Rows from block 6 of a small self-supervised image encoder, named by matrix and row number. Rows with one number belong to one channel. Each number is 128 + 32 x the weight over its row's rms, rounded and kept within 0 to 255. All counts start at 0.
Before each channel's rows are labels from the 100 images, of 14848, where the channel reaches its highest value: "patch colour" is the nearest of a few named colours to the mean colour under the peak. Only what is clearly more common there than usual is listed. The data: stained colorectal tissue patches (NCT-CRC-HE-100K).
# sq0: squeeze pointwise conv (model.blocks.6.sq.0.weight, 96x384x1x1), inputs 0-95
# e10: expand pointwise conv (model.blocks.6.e1.0.weight, 192x96x1x1, transposed), outputs 0-95
# e30: expand 3x3 conv (model.blocks.6.e3.0.weight, 192x96x3x3, transposed, each kernel summed), outputs 0-95

patch colour: pink
sq0.74 [119 111 105 119 134 104 120 168 136 150 137 134 133 186 112 171 107 122 114  75 154 141 115 135  85  90 121  70 183  78 107 143 149 144 114 174 146 137 135 158 124 106 103  73  72  85 114 160 164  84  75  92 121 126 112 128 130 173 136 105  90 112 128 170 158 141 142 122 129 124 117 136 135 116 163 121  70 145 127 101 132  88 148  93 142  85 139 123 163 167 143 102 145 141 129 114]
e10.74 [103 108 109 125 133 118 144 166  77 153 148 121 126 110 158 182 169  76  84 108 113 129 143  70 149 130 131  88 129 180 126 142 127 130 139 102 192 106  70  96 148  89 119 130 173 131 124 162 110 107  77 105 144  32 191 125 124 109 115 104 111  76 141 126 171 168 125 141 110  81 130 112 133  78 161  80  67 150 134 123 149  87 112 145  93 127 104 117 175 162  63 127  85 106 118 131]
e30.74 [124 147 115 150 152 147 167  84 140  86 111 112  83 132 144 137 117  99 153 104  51  82 134 104 179 175  99 126 126 130  93  85  97 143 141 135  57 130 109 140  73 132  94 164 132 135 134 100 128 118 119 166 109 102 112 148  60  92  83 142  50 142  51 153  86 136 109 153 148 154 113 117 168 168 137 111 138 131 109 122  98 161 101 120 123 132 109 111 102  76 127 122  96  96 127 154]

patch colour: brown
sq0.7 [109 134 125 100 119 135 148 157 113 105 113 110 121 138 161 130 119 126 119 144  94 135 130 155 146  88 124 127 154 104 144 105 140 155 130 135 122 131 103 147 122 112 134 171 103 127 129 130 134 140 149 118 154 150 160 156 155 118 197 110 179 123 117 143 199 130 115 115 140 158 121  92  85 146  96 111 126 138 147 134 114 127 113 147 135 110 148 130 119 109 111 120 135 142 128 102]
e10.7 [169 134 141 159 129 160 147 127 113 113 109 142 148 148 123 177 165 140  90 170 185 118 186 176 189 168 146 118 164 123 145 138 152 149 141 127 124 126 149 119  38 131 155 131 130 170   0  56  74 159 205  86 123 161 174 156 124 142 118  92 137 160 147 135 145 103 128 166 152 200 136 139 136 192  44  99 144 104  98 103  98 190 169  80  95 162 176 144  78 126 185  94 131 150 145 150]
e30.7 [175  79 124 153 132 136 109 160 149  98 147 160 141 158 153 138 148 108 201 150 137 113 138 135 157 139 174 127 191 154 135 132 168  89 144 111 105 126 111 130  99 185 129 106 166 150 126 126 167 141 140 169 152 169  96 147 125 152 125 118 135 143 119 146 152 104 134 223 118 127 122 160 165 167 107 112 127 160  75 141 137 131 173  95  74 134 117 137 106 136 145  90 140  57 100 177]

patch colour: white
sq0.50 [121  66 102 125 130 175 158 136 155  92 103 203 124 142 139  92 157  96 124  87 145 133 125 138  82 137 104 142 157 119 121 143 193 156 115 149 139 126  64 140 154 108 145 143 156 108 113 118 112 153 158 186 147 111 168 158 145  81 119 138 138 113 107 132 138 152 118 105 127 104 117 175 125 131  99 125 131 154 142 136 181 137 106 122 109 165  77 139 116  99 160 108 138 112 165 109]
e10.50 [123 122 123 130 144 150  94 128 102 135 120 132 110 120 169 151  98 108 156 134  66  96 145 124 128  95 105  75 159 129 147 125 158 121  66 127 112  87 113 124  91 157 100  60  72 130  85  91 133 125  91 114 149 147  96 131 180 105 153 100 146 132 145 146 118 112 155 119 103 127 124 175 148 163  35 208 158 123 101 129  83 124 116 203 155 112  82 117  40 122 151 129 128 152 147 145]
e30.50 [202  97 125 172 122 133 159 122 130 110 102 118 113  69 103  89 133 138 138 216 143 119 148 121 175 126 182 113 133 133 152 155 146 158  85  90  51 131 125  93 114 222 112 133 144 146  61 137  87 103  98  92 155 118 113 130 167 137 183 178 124 127 157 105  98 123 127 151 145 101 152 150 122 121 163 123 135 192 144  90 144 113  85 155 125 167 123 166 111 122 170  94 195 175 179 155]

patch colour: brown
sq0.76 [123 137  91 120 137 123 172 155 114 167  80 120 119 100 121 104 111 130 127 122 140  66 125 109 141 120 121  62 173  84  93  95 169 157  84 114 131  81 112 167 139 106 127 150  92 131 128 155 110  81  79  69 157  88 157  81  61 167  75 161 107 125 162 133 113  73  97 109 116  67 136 140 135 135 106  98 152 148  81 123 124 113 137 135 117 135 136 124 173 120  91 177 145 131  95 125]
e10.76 [139 152  99 191 118 101 116 110 180 204 105 106 120 128 148 106 137  73 122 119  84 147 146  79  88 165 150 166 119 117 108 144 104 107 188 102 115 145 114 115 120 148  63 131 138 150 173 135 126 151  90  86 156 114 115  95 132 120 134 129 103 117 136 142 116 122  93  80 116  69  53 155 134 169 145 159 155 105 149 124 122 159 115  99 173 127 104 114 110  60 101 134 151 139 170 126]
e30.76 [107 124 112 121  71 103  92 105 166 158 104 110 150 123 142 148 126  31 124 216 152 112  95 133 156 145 161 101 150 105 137 107 148 146 143  74 137  79 135 112 149 120 113 161 181  84 183 157 141  67 140 157 157 114 121 157 120  96 103  42  61 121 122 158 121 145 151  87  53 122 147 138 130 117  95  92  84 155 133 129 156 157 146 102 173 171 120 131 113 188 126 174 113 103 139 108]

patch colour: brown
sq0.81 [136 117 159 127 127 120 147  92 138 151 133 179 109 130 150 135 150 161 149 139  93  71 131  99 156 124  76 119 144 124 153 197 143 107 113  97 133  94  85 187 135 159 121 143 164 152 161 171 147 143 148 114 132 150 136 123 148 115 112 113 100 165  83 144 120 152 148 113 112 107 154 102 136 158 101 123 170  92  87 139 153 127 115 118 163 131 167  92  50 115 102 160 131 125  90 124]
e10.81 [136 156 112 156 149 173 133 139  74  82 143  74 132 178 129 158 119  91 185  86  83 149 141 161 110 101 137 218 123 143 135 209 154 120 156 126 103 137 131 156 124 135 113 143 158 117 171 164 161 107 104 141 146 181 194 100 168 168 155 129  95 198 133 130 129 125 123 144 148 158 103 112 136 162  97 105 134 126  71 112 151 201  95 189 141 127 135 159 157 118 171 139 148 127 125 137]
e30.81 [ 84 103 151  62 143 106 126 107  62 140 121 161 120 122 139 152 154 137  91 171 102 125 142 214  87  48  65 140 111 155 130 163  85 167 121 144 127  98 141 181 146  92 125 118  83 110 106 175 108 118 135 133 163 145 134 181  68 124 120 101 162 143 122 154 150  91 114 109 165 141 113 129 113 124 165 126  95 116  98 151  90 164 129 119 132 111 147 147  97 188 133 162  83 125 138  72]

patch colour: brown
sq0.51 [127 149 137 138 121 104 107  89 163 117 121 146 119 164 142  90 127 117 134 111 128  76 113 125 113 155 143 145 125 154 141 102 134 124 131  91 134 143 118 126 125 131 162 147 131 123 122 122 127 143 147 117 131 103 135 145 139  29 122  99 108 118 108 110 113 118 116 117 136 134 191  55 135 105 113  89 108 115  94 130 100 116 143 112 108 137 127 142  41 146 121 142 122 114 147 150]
e10.51 [137 125 128 114 184 118 135 140  74 153 173  91 123  82 108 141 129 105 124  88 170 130  72  97 127 164 125 146 165 103 123 150 123 140 133 113 147 148 129 132  47  68 150 156  98  89 125 130 101 151 128 136 113 141 127 119 109 144 141 141 134 140 153 132 130  48  82 139 132 172 133 129 151 152 123 247  96  86 131 128 135 105 127 157 126 138 129 149 155 139  61 131 126 111 113 120]
e30.51 [146 160 122 118 123 106 140 136 152 107 105 142 132 151 121 118 143 217 134 155 135 165 127 147 136 145 126 155 133 144  78  63 120 140 118 144 149 120 123 123 103 124 136 103 158 135 118 112 122 129 119 112 154 157 115  98  33 171 106 123  24 128 106  92  89 118 141 128  85 129 152 151 156 130 147 133 153  91  74 164 184 128 166 106  90 173 169 155 143 112 134  94 132 121 106 109]

patch colour: brown
sq0.73 [105 123 130 110 102 110 104 134 104  69 134 138 141 116  95 165 117 130 118 134  90 135  94 153 158 120 147 117 133 121 117 130 130 122 155  99 144  99 134 148 137  91 124  81  88 158 111  65 131 104 119 113 125  88 120 122 111  86 109 126 124 131 133 149  76 125 113 121 106 154 157  46 132 126 115  92 101 190 137 107 153 114 148 132 123 143 118 117 172 100 105 156 133  95 183 183]
e10.73 [137 119  91 136 100 164 151 106 171 113 100 131 159 142 151 200 158 195  88 180 124 134 114 145 139 149 117 180 152 125 107  73 139 145  91 112 142 129  65 119  61 181 157 195 190 148 148 167 112 190 155 178 180 169 180 106 102  58 160 172 101 100 133 115 141 125 132 164 164  91 121 112 128 152 137 131 193 122 161  89 163 133 149  23 167 122 146 102 134 138 159  70 163 152 147 122]
e30.73 [101  32 168  65  88 108 147 156  75  77  40 112 123 128 134 112 167 144 111  53 127 109 116 140 130  78 126 125 101 124 101 135  96 163  87 117 163 116 130 102 144  89 126 144 113 127  97 156 120 174 131  88 103 145 148 154 125  82 124 126 200 100 149 132 114 163 143 119 105 128 132 164 129 116 163  94  94 149  71 133 120 125 100 145 154 137  94 138 130 111 165 222 117  59 101 188]

patch colour: white
sq0.0 [ 98 108 108 139 138 131 127 119 139 103 131 165  75 162 140 123 161 115 148 160 123 152 106 136  85 161 130 145 113  51 144 144 140 148  66 186 149 142  91 137 127 146 145 111 123  99 104 170 153 138 150 141 131 120 156 124 165 192 168 112 107 151 162 155 115 122 123 139 146 142  85 214 169  77 113 130 154 147 169 152 165 175 147 141 154 167 124 142 131  98 133 151 155  95 173  32]
e10.0 [137 119 109 105 130  81  91 155 197 103 128 152 114 140 123 139 107 105  97 118 191  50  61 163 108 167 107 139 140 154 164  93 134 105 158 161 109 106 132 108 130 103 104  94 155  97  62  99 124 154 147 115  81  99 126 128  71 132 127  95 140 115 142 144 109 116  72 129 125 100 168 194 119 117  83 141 147 161 125  49  80  72 150  72 163 109 114 180 102 141 165  99 126 137 148 111]
e30.0 [178  70  93 116 117 136 185 143 172 137 154 126 121  82 155  83  89 139 120  59 146 147  58 118 114 141 142 103 130 137 182 153 120 109 171  98 142 144  85 141 146 137 175 171 120 151 143 102 144 150  96 115 130 140 102 128 129  92  67 186 241 108 149 103 129 152 129 215 119  64 152 156 139 139 125 120 165 140 142  94 166  64 108 131 160  59 165  94 154 114 128 130 166 166 162 140]

patch colour: white
sq0.79 [169 124  84 142 118 134 125 116 130 170 172 138 137 106 147 159 158 127 126 118  85  57 113 129 151 162 117 132 125 149 130 130 135 146 174 130 142 133 140  74 110 163 142 160 100 136 121 134 152 172 170 152 112 101 119 163 136  90 138  66 149 141 111 156 131 165 128 149 113 151 113 102 116 109 139 138 102 128 114 125  86 139 115 120 144 109 133 132 122 119 147 147 144 121 160 112]
e10.79 [128 109 145  92 145 143 128 116 154 116 127 132 138 133  71  69 123 194 112 104 110 105  79 118  66  98  95 196 153 143 153 109  76 133  60 127  84  93  92 131 143 141  87 129 122  88  90 114 171  44 125 171 193 137 100 156 102 101 111 100 145 174 163 151 125  53 149 118 135  94 159 113 148 198 137 186 195 124 139 152 110  44 111  93  60  93 145 175 105 123 129 131 138 135 131 103]
e30.79 [ 90 149 110 130 136 139 122 156 212  79 106 114 112  86 117 102 103 150 105 141 135 102 125 139  91 159 141 151  92 109 125 155 100 205 173 120 137  93 132 154 144 130 142 170 124 158 132 104 141 122 108  66 123 149 115 105 171  94 118 138 160 131 158 150 131 104 132  86 142 102 152 150 120 145 111 161 163 151 101  80 102  58  81 157 123 151 121 134 162  95 133 129 161 152  82 139]

patch colour: white
sq0.64 [183 158 122 157 122 160  94 133 156 151 150 173 199 118  68  96 133  88 122 114 111 163 120  84 108 140 117  91  88 125 129  98  83 132 140 184 143 153 111 150 135 157 135  85 133 110 142 112 125 142 136 160 111 115 152 137 207  84 132  84 155 110  93 136 157 145 144 135 128 110 122 137 145 102 128  68 108 112 147 124 162 157 115 103 112  99 103 105 156 170 134 140 102 166 125 159]
e10.64 [137 100 182 125 151 175 173 147 181 200 153 132 155  78  99  68 150  98 113  87 155 116 108 106 137 114 133 187  81 155  89 152 118 142 146 143 159 110 169 131 168  93 102 115 158 147 128 129 140 129 138  94  70 104 167 166 120 122 110 120 151 134 114 129 137 207 219 154 157 109 199 106 174  81 103  70 105 130  96 150 149  85 179 143 116 105 192 104 136 134  85 128  96 111 133 122]
e30.64 [106 158 119 133 125 136 130  97 103  80  89 108 154 129 121  72 110 129 113  86 114  71 114 114  60  90  83 148 142 138 155 108 127 117 141 126 120 188  92 125 165 177 151 180 150  87 150 137  90 111  84 104 148  85 118  91 104 150  80 152 106 139 102 132 124 163 100 139 163  81 152 123 163 152 162 135 118 152 171 126 149 130 104 128 162  61 122 110 119 146 100 137 105  96 115 164]