A small self-supervised image encoder, trained from scratch: norm batchnorm, 91.7 epochs.
Rows from block 3 of a small self-supervised image encoder, named by matrix and row number. Rows with one number belong to one channel. Each number is 128 + 24 x the weight over its row's rms, rounded and kept within 0 to 255. All counts start at 0. Numbers have three digits each.
After each channel's rows are labels from the 100 images, of 14848, where the channel reaches its highest value: "responds to" is what is common among them; "patch colour" is the nearest of a few named colours to the mean colour under the peak. Only what is clearly more common there than usual is listed. The data: stained colorectal tissue patches (NCT-CRC-HE-100K). In brackets: how many of the 100.
# sq0: squeeze pointwise conv (model.blocks.3.sq.0.weight, 48x192x1x1), inputs 0-95
# e10: expand pointwise conv (model.blocks.3.e1.0.weight, 96x48x1x1, transposed), outputs 0-95
# e30: expand 3x3 conv (model.blocks.3.e3.0.weight, 96x48x3x3, transposed, each kernel summed), outputs 0-95

sq0.18:137187097140160123150129121140119125132118119129152121121130120129080158140107121136138151163140138160133102142128122136127131153127135141123122117128147141139125148133090118153130160087133149102094134105123120169124119149103162111115131149137095109124179153088149105139127167119131137122
e10.18:102109108136167118115049128112136142098089131104089143135121105127171143118083145119156121128136115144191115109101174079109124098089143126120113102147125122107133157119131107141127121133117117109107092104116125114076105114094125096120108099101112123100121149091101145140166121130125104157
e30.18:136172106127129124084107152119131084108097136094127148115197171104119135165096132105126118095112094093115134104112130092115111111094144097156109154111113076126148094117142110116088126134108142127113135109114111119139075101126102095136090118084116133115098124139108141175127130123107127102
responds to: tissue: adipose tissue (55)
patch colour: white (96)

sq0.21:163201125118151120134101147143107124142117163120080154125128157129147141141145141139125137178152123153112082142109141129149127112140142173119138140130115114131122117142129161172138176101121129138123140146134143169141131124142174129101161111146133108120148130116150085095133153134150103098
e10.21:139102099138127107117138139133102106135135104124125162099150130111129099137080074085105170111142132091128138109153106148114169177139096095101101105126104174147134133169089121204145135129121131132111108112111098157120113094128170139128095135109113137144123154128142143128126095091118139104
e30.21:116182113164111138116124140125109151089118124113099157177143126111105099145123117129135135143103083122084132112099099110099152129104102123082140187120157155124149078141135098140139112100108119094152096113084150133176134131115128137108121099125126127132130141128097103135144078102086160129
responds to: tissue: adipose tissue (35)
patch colour: white (58)

sq0.34:141096154124094147152106121096133149147122104169088173123114132135134140108144101126083120101145099141146131132126126113134125092123120148127147146150132129103130117124123096100120101107116106134150134158133139119101148138148100126103122099130133097127122142129144116100134127115107107156
e10.34:130122106121111091137117117143110136160122138105105121119102130107094128098114132099099160119117145131156135119080164124129137114126113144139134082121152119123141116121128080113142102137105143139127137125151124147147125099142169159129177149113129141180142107066113096116105109130107206204
e30.34:134132105125121115161131150127141156124123090112115127097133116129146075085147184091097126120140154106102121144070091106131154111116108153127143144127127088118095073100155150128078126146112156146134106124084097120133167135103105147169163137150143125102121120164141125161133140148115098107
responds to: tissue: normal colon mucosa (64)
patch colour: pink (68)

sq0.38:116103116141097125117120157104123147116120149136090150104123118125129160113129140142120136131142128099130128182107163136113111124139138124148144127103129122151106109142126117110117112158108111159169149162120100120116113117154143139165146117110125093107110102125155136117138107125162136133
e10.38:161129133103132118140138115167124120132141129115121130108135164086107095124143101149079115112170115127123104124143141091099147136159128115071144112109094179132114136127085148119093110116129162136147129111170086152131142109147081134112092172128193148152163112113127106111136154112162108118
e30.38:121128141121123136139086128111075165149119149136119135153151110094128097112149123154087162128136168172149124130098142143131117139165104145095172135156164120117142126162101094143149116121104107132142145138122124150070152161144186129161125116134138154117113102139082164166111100105135091108
responds to: tissue: tumour epithelium (51); tissue: normal colon mucosa (39)
patch colour: brown (54)

sq0.4:105113127149115109114151138118139130134117108124130133122116134122120124138111116132114096117124108121119143132129139114105105145113140123139144121143131110116147124109089129117150111145134115126105107107116116113125125127127120127114129078128124118121120096110126149152144124109121129147
e10.4:120152135110113124155114126089142172134097148139132121142121141098166142158147105155126100094105098124110089136173129102096141111131118143117160151118135130128114100107179105084125136179079109132102121149129165124145113177086189150135130150140113146163139128091126131112154123105113092108
e30.4:210126106106102119119121157123115118097114087125115115084138124144130135169104123138150116085110157115119116137129120141098138124123112124135180158149121112084094166122106111137136116121142139100109127118142114160126126082178118114128137147131152120102207138156072146112144117107111116122
responds to: tissue: adipose tissue (60)
patch colour: white (87)

sq0.28:132103121117105150113110101134117135141146126120106132150120127144146136099126133126100130112136128133125164119135128124138140109125098119105110128076126122117144156138121117119139125143111119122126126108125124120115143123117100114156128133135140142099130159118108140133120121105125139149
e10.28:116085120124096126086076160110138124121108107141157127137111144109117173112146133136138081134164114125144142084102165123141155133088108153137135102097215090125128171115107149098186139126118135093134139121141148141127141155126088117126128133113114134172157136118153136110129107150134107120
e30.28:081116118099135108108119078125133135148106166146126156122144131114154102159140149162114109086113141105124140092111160127127083126108145162106130153126131097164128110099121132154132155091110099121133092118097103096139154127105158131099074161061141122120091126115127157123089104120115096112
responds to: tissue: adipose tissue (56)
patch colour: white (84)

sq0.37:120141122123134130131142149123106121123092123103122099114108113118124137107141106106145120121144136123143112136123143116141121132142134136119119132145125128112144123102117116120120128127102138147125123126096132124119134136117113127107131122114118102118133111112137128148134121105123131153
e10.37:098137113155092092083122079099158101110142152106113094108115143134115148085107104120134158118131156148116121146145116129136108121144179125118086143115138151103105105092138142098163146126098127086112093142104157124158123133146100097097115136108125094097092179103145127135113165128112082138
e30.37:113114117179140123141151161083128117129122102125128151153112103134122133149130130093130111103121127109165118127083128100103141153151184125126127138175095154151164118117129143134133114106149124097123114123116124117102116109134230102147093139086113135122094132132092104127129082142090113099
responds to: tissue: tumour epithelium (64)
patch colour: brown (66)

sq0.13:094124127140126097134155128144127094138116139113159109115108063141124117123127143106161118125125137121129125150118112081122131123105097108137094127116122136124140127140110113123130121115095155131063128109109127120139115118111149139140128099100125135121125126086102140144116123103167131137
e10.13:172129112095106112100059116135098109109149121091112051143128143096125099113105086133168132111118170096127128079140102142117125094091096146139167114086118135133096102142120094126097125103134161131154117144109123160099109108142139125131135125115108141127116130139130088145140117129160119136
e30.13:162119074104138116119123101121130140095157135081121128107116093136138132132127128142091114095136124107152115102104091092115136146127118146184147150106142097143105121081117175125136153118093144149096111093075134196112123136089088136103098146129146133098139113130129108148106115151107143151
responds to: tissue: cancer-associated stroma (35)
patch colour: grey (45)

sq0.14:140133100115113143122137119124118150127115137139112111130128129115119125124095113137096120131126138121124102111124146154126116132115127128132120103120115112117138126115131132113124123129114131107117130103118132115146132127127098118119124127129147139087115134127146109103133124120119116115
e10.14:135069115128103113142128134101125146138124109125126136136131158075132131079122121142158135150123102127107133112111142101153132180097186116116104123147110111112170129110142149124158131166132183100100167152098170165155123159125109086166101108111138077097126119135119146117118123144104148106
e30.14:141142105159146097121075105115134134141142125132132117113148152156098130129104075169086120116120123120114133162133086117113114222144141115146116162129147117140143129126144120102128146098097122110140115122114126152083129152171135111149135090127172182169118084113125121118120157112146117140
responds to: tissue: tumour epithelium (71)
patch colour: brown (68)

sq0.7:118124136119134165111115121138132143152107167124125134106118134115138121145131122127128137147143099145110114130100113132102114132126166162142124112154112101123159133119187110130100140118117105106159120118112092138171114136138118140091135104114106115131147116125122097106114121123086115136
e10.7:131112089122161076134118144147110120141118155164124115137123128151134152143104136119116137178129164137138114139089130149125133137083097144113085144100118168147185114180109129113138128122150156135094102124116113061123116106120134142139140094083151131166107137153079096111115091108133131097
e30.7:103136137131130130158123131125131157107148135166123101107139095114136127111130108172150145123134137129127099125096181110110145128128173150141114135111104130115104107126125116104085071136105131138116089086104109059104151128204101132142103131108087176134103108128132134181115110127109117119
responds to: tissue: normal colon mucosa (33)
patch colour: grey (60); brown (35)

sq0.8:111080119111133129146117147125107093134131123123121105121112095156134172120094154126130164164117124117148113140136119117141138147153121130105121158103154145155112118125115125147104147144099159161129166159124130163113138140122159119157088125123142146088142125112144139148128100114153137113
e10.8:099128107119110138094136110137165125100179100098137190086151154122176096114113106127118093116086130113130127096138150080141128173137122165134137144090136141129117088096112112150150128113175114093173127096120104140111107098104121129130154129139120108088126176138115125127092130124123114122
e30.8:151115142139123107146146091117140124150125113094096139090107117105101093116117071099126116096129135110108090160129124100125112139104101105147146163082114127131080098110119119098122106103151147097122099123134186123106168122135112117122112118129101085101110079127107086093118100113129078143
responds to: tissue: smooth muscle (61)
patch colour: pink (87)

sq0.19:111093110132126107154158166149090103104149142101128145155089154154155071070126118152145138142125095095139140090140099123111119148133136152124144151136106127118123141137105149130179127157121132146113135176135131122136111138138116140136147138129099152129128109127122171140097128101124110152
e10.19:083153124141125127107104168085123106137159101138129104148157073111148121116113131123109133122164153123127098153121132194114115136097114121163128138143074158113138118136150110104122112119094140107126095108121088139145085123099128140109104128177104095144088114126112103169109084096138110113
e30.19:116138129122122111172110146113162139064128175155122113111127077124077112067148132102113124129113064110115152089140129123122115147134105152127108161129116121166085146102117109135109130150122115105093114097135126128123091120121112097147089113109071129097125096120114159113134135119142129158
responds to: tissue: smooth muscle (55)
patch colour: pink (71)

sq0.36:113145123101144124121124134122138062098127130097132113140122094106119146096129136099137131133130116114122122103086086121120112136144160144133129142097104108165152119138155128135104143091098106142137144154100105141128101103097131143107136118090092160135130122139131111072129129105141086105
e10.36:126144199163107119100113138135124139126122108118107099103113182113109077109108132099135133137100119150123105125097113131167174120116106121088119144104138151153137142162135129138098123136158139092136122088097137150127154087143132155175115097112160134114124120091113091119181144088144101139
e30.36:172145075088113159145151163129107128111125100105116129087111100161125151121167100093140131065131114154099110126147120132120139124145120126150174128096146149117137148138121126081130100112154130114126127112112118130167137114125127120122107132172137086135143145102110063090158086088110114118
responds to: tissue: debris (40)
patch colour: grey (59)

sq0.12:158132118105130141123097137139112097120158149128114115174144139065128122127133145157105145175099136155134106075082098125131139128128144141111147097110101138113158125120154153118109142113118165106121108145136121127143135098129101114127095134115124194122150128147128158062107147133092082087
e10.12:115115123109120120119102108131062061105140104160155110128126103113114112128138121136130162109137150133129140146119148166192127149108149090109109150126158125199136111145138122125123100106144142120145123141139116146137119108108137131150111084128124175126137114123041099150143088143141139134
e30.12:127200112141101128156132167121155160115142101127111147102115110117127145091100146124169107120100070107107151152115127121109168110093122131107119143096082144124112116119136130124086161139129149123174140129116158127115170094162100125148121132143145125183115151109141139171149169111133157135
responds to: tissue: adipose tissue (78)
patch colour: white (57)

sq0.46:125130131136159103138119148130105103151092127113146097066110130136145124148116120106155153138153133105120138123109116144136129129147134134130111138144135123096107113133107134158120155130111126127135143128118145155124106114128147128122124144122122108140154138122106158135102119106141121132
e10.46:147129105130102115117130084162128087096127156104105139139176100132086078106154152183125155166120112164105136113118113127128180134142088095099116126096116128109150125138162127144140163158132142107143117110176181124128095148135154127107130151110094137116126147096091123098129126146108133135
e30.46:130132086137119097157148096119088098114138096096135158102091109099096134157101101155110121087112146103148104116123128079112164143123171118129172119117102117106126101112134119131145168113125149157187120101085124127112144095177114125133108103114124146092134119110089125162118138146140109094
responds to: tissue: tumour epithelium (49)
patch colour: brown (50); black (38)

sq0.42:113138060127135115121156139127113106103121155151127129144103124153122129118119144129144118116135127113106132144121122141098126113112091122096122128114129129137121111125066140135156121136094127116108124110118134128089129124134125083123150090119132117103125126122113116119158106106152115126
e10.42:107101127136137146147123135109157136108161113155169122101138154130130099118123123135119130079155067101119103108127121130129145101112098102130128109119099105117112128161098154108139111130120086108114074134098127131128126157111163118147082147128110110108187125107125144178204140127079146131
e30.42:110127102133138089092114104112141113142079117114108097112075085146100146096114096149145130119116105093137139165093134055116148142136096100130136140139147140168130134117118113108123152121112128090078166078133126115142082089117123089147153116138160132132105101102133152125122121123132102129
responds to: tissue: adipose tissue (40)
patch colour: pink (77)

sq0.10:122116134153120128128170139110152141116113113107143122152116128113115152126144140165115135127130104150134093151082154112091106149136173129141126102178110120148127123137139128126129126155094136142125114115109098130137133116122151164090161125106107108117142106104134074143115139097148101111
e10.10:124151116138126123168130131121118144131144124101124097071098155107124108140108145134163176143143115175152110120128120106084140140120110144118162125108117157176126110145098123110084089132115105175117180096116161117147137097112132146139121119063169155122104101139143087127152113098114131097
e30.10:146175127163140143159144130115159166118124123131147108165139104173146103107153118132124109133123185152119123146077139133106172117110145145095141136132133154131152109107156122108130085123112142124101087150095113102143096152112136145186136133154143138137096120127095120104166062139104130094
responds to: tissue: normal colon mucosa (57)
patch colour: brown (74)